A small sound classifier, trained from scratch.
Model: log mel input, activation geglu, moe expert_choice, patch size [8, 16].
Training: cautious_adamw at rate 0.0015, 21000 steps, batches of 128, held-out accuracy 63%.
Data: trained on acted Russian speech (Dusha), 26041 training examples, 103.2 epochs.
Rows from block 2 of a small sound classifier, named by matrix and row number. Rows with one number belong to one neuron. Each number is 128 + 24 x the weight over its row's rms, rounded and kept within 0 to 255. All counts start at 0. After the name is the row's rms in percent of the matrix's.
After each neuron's rows are labels from the 100 clips, of 14976, where the neuron reaches its largest size: "responds to" is what is common among them. Only what is clearly more common there than usual is listed. The data: acted Russian speech (Dusha). In brackets: how many of the 100, against the usual share in percent.
# gate: MLP gate (model.blocks.2.mlp.gate.weight, 512x192), inputs 0-95
# fc1: MLP up (model.blocks.2.mlp.fc1.weight, 512x192), inputs 0-95
# fc2: MLP down (model.blocks.2.mlp.fc2.weight, 192x512, transposed), outputs 0-95

gate.114 079 [138 103 137 135 169 129  97 217 148 123 139  54 122 126 137 118 174 126 141 114 152 158 150  79 141 115 149 148 110 105 127 126 140 118 111 116 173 132  97 171 116 109 146 117 138 125 127 112 115 127  96 112 150 148 127 161 164 129 129 130 140 104 128 132  94 175 110 149 105 121 168 128 118 139 109  52 130  97 126 100 147  85 161 137 143 112 116  94 137 129 122  90 135 137 127 176]
fc1.114 088 [116 156 113 121 123  99 141  70 131 140 125 119 125 109 141 147 130 151 103 128 100 151 134 176 120 141 119 118 144 113 147  86 119 130 117 131 129  95 205  92 137 123 131  78 147 103 123 127 124 159 122 151  99 109 169 142 118  96 189 118 113 123 117 134  99 102 116 130 193 139 128 149 127 150 121 125 169 129  74 164  95 124 141 101 106 124 125 112 136 134 141  97 117 162 139 151]
fc2.114 091 [106 112 101 108 150 114 128 136 137 138 153  99 156 136  86 163 146 153 111 166 124 125 128 128 118 130 120 148 169 111 117 149 155 149 147 125 153 102 125  96  80 130 115 137 150  81 124 147 134 142 120 179 134 121 115 162 108 129 170 131  98 166 126 149 111  97 134 120 182 102  88 113 128 109 121 115 169 113 131 116  96 110 161 125 109 152 132  51 143 122 129 120 141 146 142 114]
responds to: emotion: sad (67 vs 27)

gate.381 114 [ 62 108 132  89 113  82 120 105 132 144 135  67 107 173 108 162 117 116 151 100 125 146 179 135 110 116 138 128  93 117 137 125 131 194 146 187 117 118 129 118 121 102 146 112  98  99 115 147 135 114 136 155 150 137 169 179 166 157 111 126 112 148  96 164 124 131 160 129 127 150 127 149 109 154 107 137 127  99  95 137 131 119 132 138 119 126 129  93 100 124 126 159 146 115 137 134]
fc1.381 135 [ 89 103 144 132  95 118 101 121 147 117 138  89 124 170 123 157  77 105 160 124 123 122 170 117  94 139 145 153  71 102 127 134 115 144 144 158  93 112 137 139 122 143 120 127  87 117  93 147 133 111 135 110 111 142 142 167 170 162 104 107 109 151 127 148 125 142 158 142 125 150 129 119 112 181  97 157 127 104 122 132 148 145 139 124 122 143 122  92  96 118 131 136 123 148 126 134]
fc2.381 128 [120 111  79 134 111 122 159 116 149 116 144  94 107 140 142 148 116 115 148 133 108 132 124 134 103 127 114  99  84 119 100 112 132 126 144 163 101 113 147 120 132 148 134 146 172 135  95  92 129 104 149 133  75  95 139 125 163 135 129 117 126 128 111 152 111 143  95 121 154 148  60 128  97 167 146 152 121 104 119 144 124 106  92 155 114 150 121 128 118 104 165 132  94 149 153 122]
responds to: emotion: neutral (66 vs 35.8)

gate.340 088 [107 108 145 108  83 112 106 133 109 172 114 192 118 128 125 115  76  91 106 149 167  94 141 115 103 153 126 148 140 140 152  95 133 157 129 112  75 103 105 126 135 144 112 138  60 125 158 154 162 123 137 129 169 150 109 137 126 142  98 127 130 150 102 106 123 125 136 167  71 123 141 151 171 123 126 143 122 152 134 124 153 165 140 100 131 128 129 122 141 116  96 149 123 116 108 139]
fc1.340 109 [135 127 124 110 112 113  98  49 159 123 152 104 139 110 175 157 165 143  91 139 100 113 141 150  98 149 114 137 138 153 125 124 124 122 116 121 140 100 135 129 119  93 127  82 125  81 150 151 143 182 102 119 160 137 146 183 118 167 103 129 111 153 121 111 120 147 131 138 101 137 140 111 171 109  83 164 119 128 100  85 124 138 120 133 145 146 157 100 133 114 113 154 127 115 122  92]
fc2.340 109 [167 130  97 148 164 154 132 136 177  84 154 120 137 142  99 124 150 109 163 108 126 114 114 124 137 138 102 172 118 164  83 112 138 101 116 123 170 138 114 147 139 155 130 193 109 150 107 158 124 106 144  97 157 150 108 138 123 136 121 115 135 124 181  98 125 158 113 142 131  81 118 123 128 123 145 113 123 161 136 125 146 148 134 126 121  86  80 142 130  87 158 105 126 141 130 137]
responds to: emotion: angry (39 vs 18.8)

gate.41 101 [108 105 157 111 143 117 161 150 171 131 143 145 117 141  86  92 148  73 144  82 124 129 162 126 109  78 109  75 125 142 156 151 130 148 115 129 149 159 113 126 143 110 114 145 114 144 157  99 108 117 123 134 136 153 145 128 119 162 102 174 160 102 124  97 129 149  89 116 107  95 131 129 133 101 184 109 143 147 128 138 117 131 135 137 126  72 106 141 158 138 136 150 166 102 145 135]
fc1.41 096 [144 118 193 164 135 145 145 133 100 101 168 107 140 105  90 130 151  87 139  78  97 157 134  84 145 125 125 140 126 105 193 160  93 101  86 117 149 154  90 117 119 104 127 138 121 105 114 124 112 109 116 110 146 172 170 141 134 148  97 125 154 141 141 127 119 113 106 117 117 132 145 107 137 100 173 108 100  98 153 107 166  98 114 142 153  85 121 101 116 156 140 150 172  99 149 153]
fc2.41 093 [106 126 136  94 180  95 130 139 156 132 152 130  86 120 138 120 164 167 137  94 128 125 165 150 134 143 132 128 111 115 144 103 174 162 108 127 180 102 145 150 147 145 128  77 136 152 142 123 146 167  99 124 145  90  89 171 129 139 142 129 105 128 106 115 117 130  81 153 128  99  98 155 114 134 101 114 149 132  92 163  85 108 151 165 103 129 136 103 158 104 129 113 138 125 127 155]
responds to: emotion: sad (56 vs 27)

gate.429 088 [130 165 170 131 123 120 134  99 103 134 153 160 168 118  82 159 144 125  89 121 114  98 103 152  97 134  82 138 180 143 144 139 113 123 143 135 141 108 103 127 129 120 127 150 136 119 152 140 147 103 135 148 140 149 141 132 111 146 133 158 136 125 124 115 147 167 163  90 152 106 130 144 143 112 175  97 141 148 138  93  95 149 135 151  74 109 143 144  90 128 148 116 146 146 148  98]
fc1.429 101 [115 120  90  98 162 111 107 172  98 150 131 121 104 121 169 121 126 162 152 135 139 170 134 134 148 109 127 107  41 134 102 116 129 159 152 167 124 150 172 127 122 126 116  96 132 171 123 118 146 163 128 123 116  70 113 102 141 133 175 121  98 156 126 162 129  72 116 147 143 161 108 147 110 134  82 143 118 133  76 175 122 100 123 119 152 149 135 159 126 105 118 112 131 127 123 118]
fc2.429 107 [128 146 145 108 134 114  74 145 101 113 110  94 115 119 147 152 141 158 115  89  89 161 131 141  94 149 115 153  89 139 126 113 111 120 136  88 129  94 125  88 142 110 117  83  96 126 122 175 100 153 118 137 173 158 158 136 155 166 141 143 118 175 141 141 164 121 166 109 167 149 147 114 122  74  83 107 158 120 139  84 112 125  87  73 147 136 117 125 138 120 159 120 181 135 134 123]
responds to: emotion: angry (41 vs 18.8)

gate.102 087 [ 74 137 147 114 120  92 137 113 119 147 130  81 117 147 125 137 113 109 153 107 126 155 178 119 101 133 119 121  88 107 108 125 136 177 136 196 110 108 128 102 130  90 109 115 125 119 124 126 146 127 137 148 133 114 180 142 158 141 118 122 120 141 102 158 121 105 139 109 132 166 121 133  66 155  99 139 137 102 107 170 128 102 113 135 112 136 116 136  92 157 140 125 137 132 126 137]
fc1.102 081 [163 136 128 113 168 137 157 155  89 114 115 139 127 135 132 122 166 127 105 133  75 163  67 135 145 112 150  92 172 144 154 119 137 106 132 121 158 164 160 113 139 123 158 109 168 150 142 127 106 138 127 137  74 119 132 103  98  66 129 140 148 107 144 106 131 128  91 126 117 123 116 124 167 100 180 113 136 138 129 145 101  97  69 115 162 109 122 157 181 139 110 124 116 108 140  97]
fc2.102 093 [152 154 154 154 145 142 112 140 123 141 114 156 156 135  84 104 149  99 130 147 150 113 122 118 151 131 112 152 159 117 125 152 110 118 134 115 154 193 105 114 123 113  98 133  93 121 154 166 112 134 146 109 170 172 134 138  81 112 107 166 116 102 146  97 137 119 156 119 116 111 171 122 134  95 140  95 123 150 146 136 134 143 135 128 106  66 134 142 141 141 128 129 161 114  81 114]
responds to: emotion: neutral (68 vs 35.8)

gate.390 104 [ 95 112 120 108 132  89 181 112 143 162  84 130 121 131 125  98 144 100 118 154 122 171 171 111 123 109 155  66 154 149 155 124 133 150  98 121 126 124  94 127 150  90 106  80 129 123 173 112 128 151 126 157 139 141 149 115 104 130 113 139 164 113  99 118 133 117 100 104 104 155 116 152 151 133 145 135 124 136  74 132 126 110 100 145 156 108 126 126 161 132 117 169  94  98 127 119]
fc1.390 074 [144 107 136 184 107 150 139 101  60 139 116 148 170 131 111 158 152  88 164 121 115 120 139 142 138 119 140 127 101 134 124 136  91 133 113 132 136 133 128 112 116 121 100 129 131  89 146 126 125 151 148 102 165 138 130 147 108 146  96 126 115 137 110 111 149 119 133 134 120 138 213  95 146 110 117 140 106 114  75 128 140 153 131 101 109 140 168 112 148 150 161 156 134 113  93 106]
fc2.390 074 [103 107 119 144 155 116 166 127 120 111 139 112 137 139 156 125 140  97 165 107 115 146 101 147 114 151 114 141 108 146 109  98 138 160 133 145 145 105 169  81 126  99  85 134 110 130  96 151 121 185 140 138 136 138 131 138 144 112 104 132 102 161 161 113 135  89 102 137 118 112 110 129 100 107 115 158 133  99 128 113 150 125 103 104 128 170 153 123 132 136 126 166 179  94 146 114]
responds to: emotion: sad (65 vs 27)

gate.93 104 [110 142 121  95 151 101 165  97 122 162 151 126 114 133 109 127 171 137  94 116 102 162 164 152 119 105 108  82 156 124 163 128 162 165 134 165 142 168 136 138 149  83 144  97 150 115 164  96 143 154 146 158 130  96 118 112 126 127 134 143 128  98 107 148 121 103 119 138 119 142 102 153 121 115 146 142 137 143  77 148  93  96  84 142 124 108 121 157 147  93 108 166 113  83 126 116]
fc1.93 101 [115 127 168 124  73 117 125 131 131 126 117 144 130 121 151 122  61 114 167 154 124  95 135 143  74 148  92 150 112 122 128 109 152 146 114 128 103  82 147 100 141 137  74 121  78 131 114 182 118 152 126 147 146 139 116 139 140 147 153 158 135 155 130 122 108 125 109 127 161  91 158 149 118 149 112 127 159 114 158 113 106 180 161 113  89 144 117  86 117 164 176 113 128 152 121 146]
fc2.93 106 [151  88 138 157 162 129 117 127 133 127 137 118 121 150  90 135 136 139 104 152 184 127 133 137 149 125 148 135 157  61 139 147 104 109 152 177 144 175 110 194 118 123 167 137 158 121 123 103 133 114 132 120 105  90  91 125 130  85 141 112 140  79 110 134  98 171 142 153 141 117 115 123 139 150 139 128 121 135 131 140 113  68 136 165 114  99 106 148 147 152 121 104 108 137 124 115]
responds to: emotion: sad (65 vs 27)

gate.320 086 [109 150 121 101  99 117 135 149 144 164 108 198 111 150 111  77  98 118 119 125 132 114 127 123 143 150 125 138 153 140 126  81 112 138 116 104  97 134 132 118 153 179 158 163  92 144 149 150 110 108 135 142 167 187 127 113  90 127 121  94 142 129 123 107 140 104 140 151  77 138 113 147 168 114 139 129 128 146 126 136 130 163 145 114 139 134 110 170 165 110  91 131 146 119  95 138]
fc1.320 094 [119 106 155 111 152 127 151 186  88 109  88 160 119 160 126  89 110 143 167 155 174 120 114 108 123 141 135 129 114 159 155  99 129 123 140 134 126 114 137 131  81 140 120 183 109 209 165 146 156 116  92 125 134 107  90  93 134 133 165 109 148 179 129 109 139 120 111 135 144 123 160 149  73 132 130 105  76  89 153  99 179 127 159 113 138 134 162 127 119 130 123  80 115 167 111 112]
fc2.320 097 [110 149 141 119 116 106 160  86 149 143 164 132 161 124 118 139 109 170  95 151 112 143 144 128 138 135 143 116 159 113 128 154 130 134 100 138 126 124  98 133 127 119 157 110 159  76 113 131 100 114 163 175 113 138 202 122 109 134 148 110 135 145 110 171 129 114 160 115 158 148 116 149 105 153 154 134 120 163 123 116 132 128 114 148 101 100 137 110 116 146 129 133 109 137 147 141]
responds to: emotion: positive (67 vs 18.5)

gate.271 092 [ 72 115 172  74 122  88 158 125 152 154 121 121 121 161  97  92 137 106 122 158 122 128 176 122  70 136 109  98 181 127 121 123 132 155  97 121 138 109 109 130 160 101 129 117 125 148 179 110 121 158 127 188 148 169 146 143 146 164 110 159 167 129  83  98 128 154  99 123 134 125 112 166 159 111 144 116 140 140 120 129 115 135 114 114 103  99 109 121 121 145 150 151 126 115 102 144]
fc1.271 069 [148 128 136 132 130 162 135 139 105 105 113 116 116 111 141 116 122 147 174 113 107 169 149  98 146 141 152 109 115 138 132 144 174 113 120 119 119 147 109 124 151 146 140 159 101 136  79 188 112 126 126 113 128 158 135 100 139 122 129 117 155 101 140 123  95 144  99 143 129 142 173  98 133 109 132 136 112 139 153 145 170 145  81  90 146 122  69 153 114  72 134 152 123 102 119 196]
fc2.271 074 [133 139 127 125 126 147 150 130 147 142 158 147 122 113 122 115 110 108 126 128 126 139 125  99 154 114 145  96 116 208 110 176 125 128 131 111 119 134  84 171 156 168 175 118 140 177 134 104 101 104 117  82 146 118  95 114 125 137 121  92 165 110 126 112 169 142 131  91 129 137 108 170 110 126 169 123 102 171 144 136 140 148 103 164 145 109 112 198 142  91 144 121 112 146 148 106]
responds to: emotion: angry (42 vs 18.8)

gate.498 111 [106  63  93 122 154 117 158 117 117 119 139 188 115 164 108 106 155  92 134 132 152 108 125 150 126 109 143  96 170 157 114 136 113 146 139 134 154 122  92 162 138 136 139 147 144 185 160  88 161 117 119 156 141 107 112 126 139 116 130 120 166 126 108  76 170 161 129 137 155 126  98 178 138 149 150 150 108 121 103 146 139 121 112 139 100 145 162 152 160  99 158 125 132 130 135  81]
fc1.498 119 [132 168 159 131 118 123 122 149 139 147 123  77 106 106 114 144 112 148 134 118 115 150 145 111 106 135  98 139 105  93 146 129 135 115 123 156 114 158 168  85 138  94 119 108  90  79 115 172 104 148 156 120 130 148 151 130 129 124 113 162 102 135 135 178  92  79 122 118  94 136 134  85 121 122 123 100 158 112 139 128 103 136 148 128 145  84  91 106 102 170 106 129 119 127 108 148]
fc2.498 110 [104 147 105 129  94 108 141 106 157 162 126  98 110 129 122 136 122 104 128 131 131 162 159 143 131 112 124 147 115  87 117 152 117 153 150 187  98 151 148 131 168  93  99 121 108 108 125 151 145 148 151 156 103  97 116 126 132 137  97 136  75 139  90 177 126  76 159 130  99 137  83 146 127 131 102 152 109 150 124 169  95 118 102 139 135 115 108 110 127 111  90 166 128  82 105 104]
responds to: emotion: angry (62 vs 18.8)

gate.184 091 [ 73  97 139 107 120  93 115 141 136 144  84 158  74 159 131 116 121  97 107 130 157 118 131 144 128 105 127 119 167  92 148 125 122 167 101 103 118 145  82 151 165 136 154 144 103 168 155 107 123  91 139 155 164 135 107 126 134 137 116 127 184 107  78 125 169 154 145 118 125 135 164 165 145 122 112 117 120 119 107 144 130 123 106 118  89 133 122 161 146 133 146 117 141 115  86 134]
fc1.184 065 [130 133 136 112 145 117 157 167 114 157 116 142 148 155  94 143  97 119 170  93 125 133 146  99  95 111 129  94  65 155 134 149 120 136 172 156 113 135 122 150 135 121  96 157 119 152 137 157 116 121 111 123 114 142 136 101 153 101 121 138 126 136 129 133 140 109 150 148 108 136 102 162 135 141 165 117 132 167 145 127 151 140 107 139 133  89 115 127 109 127 131 130 186 131 164  80]
fc2.184 082 [117  91 132 126  92 129 176 118 108 124 159 160  94 142 122 121 113  90 134 111 125 134 135 123 115  87 125  80 103 146 119 130 128 112 144 148 103 116 132 121 145  78 144 157 130 133 133 138 170 120 121 134  86 122 138 104 128 174 114 138 143 192 122 116 173 103 112  87 118 118 117 120 120 117 148 157 122  96 160 171 151 129  95 111 192 124 105 116 121  94 117 172 132 105 171 102]
responds to: emotion: angry (49 vs 18.8)

gate.109 085 [ 99  64 135 148 122 119 129 132 148 161 138 164 131 131 105 129 110 108 146 139 137 110 179  98 112  99 114  95 110 112 161 127  97 163 120 149 113 122  90 149 161 126 131 115 120 126 151  96 139 131 163 125 145 121 142 138 146 154 130 145 136 100  90 130 137 161 130 138 151 133 108 147 132 155 121 131 107 142  98 168 128 127 164 143  98 110 131 124 150 117 195 147 127 130 117 119]
fc1.109 082 [133 128 120  77 123 138 127 130 125 135 115 152 114 160  97 116 149 151  98 113 185 104 125 107 148  86 140 143 152 156 102 124 129 119 131 119 128 148 109 115  86 129 147 150 100 146 135 133 118 119 137 126 108 117 101 134  65 150 118 134 144 180 139 102 159 130 165 105  85 118 153 116 118  89 146 105 122 160 149 106 126 158 144 126 181 133 113 165 100 105  54 139 110 115 140 104]
fc2.109 090 [126 135 153 135 136 116 116 145 104 130 118 151 105 132 149 119 127  82 125 116 102 152  96 150 115 132 118 113 142 137 129 134 125 134 115 128 130 128 117  81 171  88 144 127  88 140 146 124  98 119 145 117 156 180 179 124 157 164  75 128 158 132 137 127 164 114 143 112  73 139 136 153 142 100 136 121 122 123 133 112 137 140  99  91 127  81  97 159 141 126  88 136 156  97 150 153]
responds to: emotion: neutral (66 vs 35.8)

gate.505 106 [ 92 122 119  81 125  95 174 153 142 150 125 128 110 145 130  85 133 110 125 149 113 136 154 134  86 113  93  71 167 146 156 112 127 143 103 129 127 117 119 156 178 119 137 108 147 186 164  94 131 144 111 176 128 131 129 139 163 160 134 155 185 101 102  96 124 142  73  90 134 129 117 154 146 139 144 104 156 104 115 135 105 100 115 117 129  97  80 140 164 134 131 116 107 139 122 137]
fc1.505 077 [124 126 133 129 145 131 137 115  86 117 130  73 151  81 128 122 165 138 129 151 104 133 135 148 138 200 105 153 122  84 114 117 137 138 135 104 145  78 144 130 166 129 158  88 151  96 138 126 125 156 148 120  91 133 160 157 127 117  92 124 155 135 135 157  66 124  89 155  90 121 115 107 141 122 121 119 155 124 135 154  97 110 113 156 130 133 100  99 171 104 107 155 122  86 141 155]
fc2.505 075 [158 125 132 135 182 114 135 142 107  71 129 126 127 121 170 115 151 120 161 119  83 177  92 118 113 165 154 103 127 162  97 115 137 102 120 138 175 133 151  87 157 118 132 109 105 157 107 140 101 146 140 120 131 128 149 137 142  67 144 120  95 145 176  83 146 147 125 112 139 155 156 139 130 128 127 119 139 118  72 147 130 114 135  95 126  89 132 145 150 139 149 111 145 149 131 151]
responds to: emotion: positive (47 vs 18.5)

gate.458 095 [137 148 132 109  67 125 151  75 104 132 126 180 148 134  96 118  99 132 121 158  89 105 111 123 126 132 108 132 196 161 122 131 133 123 107 108 120  93 112 123 114 142 110 130 151 104 142 142 135 100 129 148 119 113 135 142 100 143 142 120 135 141 139  89 158 157 139  74 138 124 133 137 114 141 166 135 136 151 124  90 114 168 172 159  71 148 150 131  97 141 141 120 111 167 107 130]
fc1.458 109 [106 109 144 116 170 124 150 159 124 135 130  91 110 133 144 114 162 103 132 124 127 159 153 143 124 107 153  95 134 108 155 125 105 146 117 162 149 144 137 143 155 106 124 125 125 171 126  92 121 143 150 142 113 134 156 124 127 133  99 120 158 110 110 118 106 135  92 132 105 140 125 130 128 112 136 129 133 105 104 199 111  90  81 105 180  98  80 166 147 125 122 157 129 104 150 128]
fc2.458 100 [123 112 118  92 187 135 105 208 141 147 103 104  79 116 132 127 116 188 130  89 130 140 121 133 108 137 115 125  82 144 143  87 133 151 141 108 129 122 161  93 119 124 118 109 120 186 130 113 132 147  91 121 125  94  84 104 173 121 177 147 120 156 142 135 123  97 105 153 145 105 118 114 114 133 125 130 148 120 136 129 113 104 142 101 140 171 138 110 144 121 131  64 165 134 147 116]
responds to: emotion: angry (42 vs 18.8)

gate.497 095 [104 117 142 107 105  95 145 167 109 159 131 149 137 146  76  80 101  88 147 126 154 117 168 110  89 154  74 116 124 110 134  87 130 151 133 130 109 140 128 113 144 127 118 124 110 177 153 133 120 129 160 148 130 136 141 135 130 121 106 179 140 119 114 118 100 113 122 125 116 129 156 183  97 122 163  81 151 134 143 137 118 140 129 137 114  91 111 129 126 122 153 106 125 149 133 144]
fc1.497 101 [124 154 142 122 147 137 102 106 155  93 132  93  92 100 178 126 161 182 111 135 101 133 136 134 140  99 140 145 146 101 165 182 118 121 104 101 157  72 137 138 133 104 133 137 134 120 107 150 130 140  79 143 157 126 103 129 173 166 174 116 132 136 125 141 162 156  94  96 146  98 114  88 146 152  92 137 129  91 128 111 134 121 136 127 128 130  97  94 116 126 110 143 126 113 157 134]
fc2.497 100 [159 123  80 139 176 143 113 109 163 127 112  64 127 134 116 164 185 135 114 103 143 108 148 133  97 103 139 114 102 112 116 154 148  99 190 150 173 161 128 178 133 118 111 133 123 138 123 158 169 138 121  87 115  97  83 136 140 125 129 183  97 112 111  98 115 178 142 134 136  91 129 115 137 154 146 143 125 167 173 138 110 142 123 135 137 123 129 154 125 129 142 114 112 133 117 100]
responds to: emotion: positive (92 vs 18.5)

gate.304 095 [ 76  98 122  90 100  75 136 102 123 152 122 147 106 162  96 106 105 115 138 107 148 114 147 146 110 119 113 107 136 152 110  80 156 170  85 144 107  87  75 144 147 147 120 134 115 139 168 119 126 111 139 172 171 159 120 153 140 165 129 129 183 135 105  99 152 162 151 113 145 118 136 170 151 136 111 133 139 102 102 133 132 158 161 108 116 126 110 137 131 128 168 142 127 138 131 122]
fc1.304 082 [132 164 104 151 149 128 114 190 134 127  89 131 137 126 140 104 128 127 115 120 145 142 120 116 126 116 114 129 129 113 117 158 116 108 166 101 124 183 150 112 131 104 137 140 115 167 137 140 110 148 118  93 137 132 103 109 140 105 111 154 134  85 117 126 123  89  98 129  97 116 124 125 142 123 161 124 153 146 166  99 100 113  93 123 120 102 116 136 144 127  97 104 139 119 140 129]
fc2.304 098 [134 127 104 119  95 120 134 113 161 124 127 112 147 171 108 161 126 108 151  92 114 126 114 108 117 137 129 156  80 147  81 118 130 129 120 196 105 115 140  97 108 107  90 107 122 106  85 182 119 113 145 138 104 117 158 137 115 115 119 110 103 165 122 128 127 124 167 105 118 161 117 135 120 120 101 124 149 149 104 138 102 148 137 117 148 156 146 119  68 114 127 153 145 128 146  94]
responds to: emotion: angry (40 vs 18.8)

gate.128 093 [123  86 148 122 164 131 136 158 119 117 119 146 144 124 109 156 147 129 103 134 158 112 110 177 118 126 115 128 159 150 124 134 132 131 162 125 160 130 164 144 147 133 108 136 127 182 138 151 133 125 125 135 112 143 118 120 130 119 161 132 135 132 158  53 111 168 131 173 176  62 141 133 170 142 172 147 119 164 138 115 122 112 118 135 104 141 143 114 154 131 162 110 124 148 123 122]
fc1.128 124 [142 158 122 132 109 123 153 115 122 130 154 130 118 127 143  90 104 135 188  86  81 147 149  84 119 155 110  90  69 144 134 104 127 128 105 141 121  94 119 102 118 119 134  90 150  94 137 108 133 146 146 127 130 112 183 136 132 136 129 127 134 157 129 167 145  75 113  92 136 193 105 112  68 117  82  90 118 111  83 158 137 140 142 119 115 102  98 127 104 107 155 138 164 122 134 144]
fc2.128 122 [134 138  79 132 110 128 129 106 187 130 130  84 155 143  76 125 132 134 138 103 148 129 148 113 142 131 106 151 106  81  69 124 142 122 132 161 121 151 158 122 138 119 102 110 137 108 118 124 123 142 180 129 107 100 149 170 118 130 130 128 104 138 109 171  91  99 152 105 116 129  86 142  65 134 116 126 143 121 112 172  83 121 149 160 120 105 123 116 114 136 130 153 125 102  92 128]
responds to: emotion: angry (54 vs 18.8)

gate.47 107 [ 98 118 157  78 139  83 160 147 129 140 103 140 111 172 133  85 139 120 126 115 133 127 152 146  94 123  92 109 172 138 157 118 114 141 106 126 149 123 131 140 151 119 129 122 138 191 163  91 112 139 143 171 134 118 115 136 108 138 153 147 178  96 112  87 147 168 104  90 144  98 143 159 145 128 134  96 157 122 116 126  83 125 115 127  89 103  76 143 146 152 143 119 137 139 105 125]
fc1.47 080 [133 163 175 103 155 116 111 153 116 144 128 161 118 114 174 119 115 152  75 106 116  94 109 161 135 134 120 162 180 142 128 133 123 135 113 111 146 106 164 121 100 136 151 115 133 180 124 124 138 111 135 168 133  96  99 105 100 122 198 138 118 135 139 117 151 140 154  79 172  87  95 148 112 128 112 101 167 154 149 125  93 145 167 120  93 153 157 156 102 128 125  72 132 172 131 108]
fc2.47 088 [121 192 136 144  88 140 160 125 136 189 115 164 143  78 113 122 101 152  91 156 117 100 136 122 148 144  77 157 155 113 154 131 154 138 124 110 105 164 105 117 130 128 109  91 131 116 161  96 150 117 157 131 139 110 128 125  80 172 172 160 132  88 113 132  83  87 108 130 127 118 144 131 138  97 127  88 124 172 127 122 118 138 180 153 123 141 131 128 152 164 110 126 130 134  79 131]
responds to: emotion: angry (43 vs 18.8); emotion: positive (39 vs 18.5)

gate.72 122 [ 80 129 147 133 127 116 126 149 154 147 100 174 112 124 115 103 112 110 120 140 153 118 128 122 116  95 139 105 164 127 143 132  90 172 126 134 118 143  99 149 151 136 133 142  91 161 141 131 130 129 115 145 169 158  75  87 128 110 138 136 145  71 105  99 157 121 120 147 149 102 117 158 191 129 149 125 115 125 131 134 117 152 128 112 116 113 115 164 177 117 153 131 112 122 141 109]
fc1.72 111 [163 124 133  90 109 137 144 117  80 128 116 110 140 153 116 132 153 131 145 110 116 117 168 119 124 162 117 148 103 174 137  78 133  92 100 113 129 144 117 136 161 145 127 129 148  85 133 129  79 139 169 104 103 156 148 156  94 141  95 124 142 113 153 128 113 128 120 120 117 156 149  91 134  93 127 115 142 133  83 125 123 137 146 138 175 115  96 126 142  95 135 164 138 113 107 144]
fc2.72 108 [126 109  87 146  82 134 111 121 142 116  88 142  93 171 106 140  99 100 168 166 151  75 134 138 133 152 100 158 146 106  88 105 114 108 150 172 105 110 160 127 130 127  94 139  92 131 148 137 150 128 135 123 114 114 116 150 132 137  96 117 108 152 125 113 133 129 151 130  96 114 110 107 107 127  72 138 140 117 148 150 112 144 153 135 116 156 119 126  76 100 126 128 106 146 110 129]
responds to: emotion: angry (67 vs 18.8)

gate.335 106 [125 115 166 138 140 125 157 117 132 126 134 107 122 130 105 142 119 101 153 132  92 177 141 146 111 137 120 101 113  92 143 125 157 141 123 153 126 134 139 112 185 136 126 127 113 129 119 146  90 118 167 125 113 139 135 126 172 120 104 104 137 123 135 158 127 119 145 146 145 139 120 132 149 139 126 148 134 129 112 179 107 137  50 131  93 100  82 120 152 150 164 159 122 100 141 128]
fc1.335 105 [160 116 136 169 100 171 126 132 132 103 124 154 132  91 171 142  76 121 165 143  99 122 109 128 103 151 114 113  85 145 113 126 109 111 155 132  90 106 153 113 151 149  93 135 130 138 100 140 150 153 128  96 113 127 135 105 163 111 150 121 117 138 175 125 129 126 111 161 188 139 136 102 146 152 127 127  90 140 137 137 136 164 113 122 108 157 149 119 145 145 189 126 121 162 140 118]
fc2.335 107 [117 136 101  98 179 102 134 137 142 147 154  90 109 115 128 137 145 181  95 139 159 144 134 149 121 102 174 110 129 108 132 146 130 161 165 147 161 132 161 141 123 120 114 128 153 133 121 127 148 143 115 156  98  50  83 109 128  85 163 134 108 141 101 160 121 134 131 135 141 110  97 178 110 171 148 145 156 164 123 153  87 113 113 168 124 130 157 116 116 106 107 108  97 139 146 107]
responds to: emotion: neutral (60 vs 35.8)

gate.415 095 [101 142 139 112 107 119 171 149 124 132 120 145 129 154  95  94 109  89 165 130 147 116 177 102 107 137  71 100 135 140 127 117 133 128 129 127 112 158 120 123 158 122 155 137 129 174 161 100 105 139 139 135 128 152 118 109 102 120  91 162 160 107 116 102 120 113 116 118 124 142 141 149 135 117 175  99 138 130 143 154 106 154 116 107 165 100  85 157 140 121 150 133 118 132 114 142]
fc1.415 070 [125 112 148  87 147  98 124 157  81 112 111 135 116 154 155 117 125 106 130  81 136 151 107 135 125 137 123 114  99 194 107 104 109 122 131 110 130 167 111 135 123 135 122 135 115 173 145 120 131 124  82 142 121 114 101 120 144 114  98 133 148 155 129 117 154 129 127 127 115 160 135 152 116 118 140 113  89 136 127  97 175 122  95 138 146 130 170 137 138 136 131  87 154 164 111 107]
fc2.415 065 [110 138 133 120 112  80  88 184 171 139 131 183 126 120 108 107  90 120 107 133 122 139 122 162 140 125 107 179 157 138 134 149 164 154 110  92 108 123 138 122  97 119 126 131 162 139 150  73 142 137 111 140 123  89 102 149 152 153 107 123 103 188 115 144 130  68 122 154 104 131 101 175 102 109 147 103 139 120 132 119 109  87 121 132 111 166 133  71 125 112 109 119 156 131 153 123]
responds to: emotion: positive (77 vs 18.5)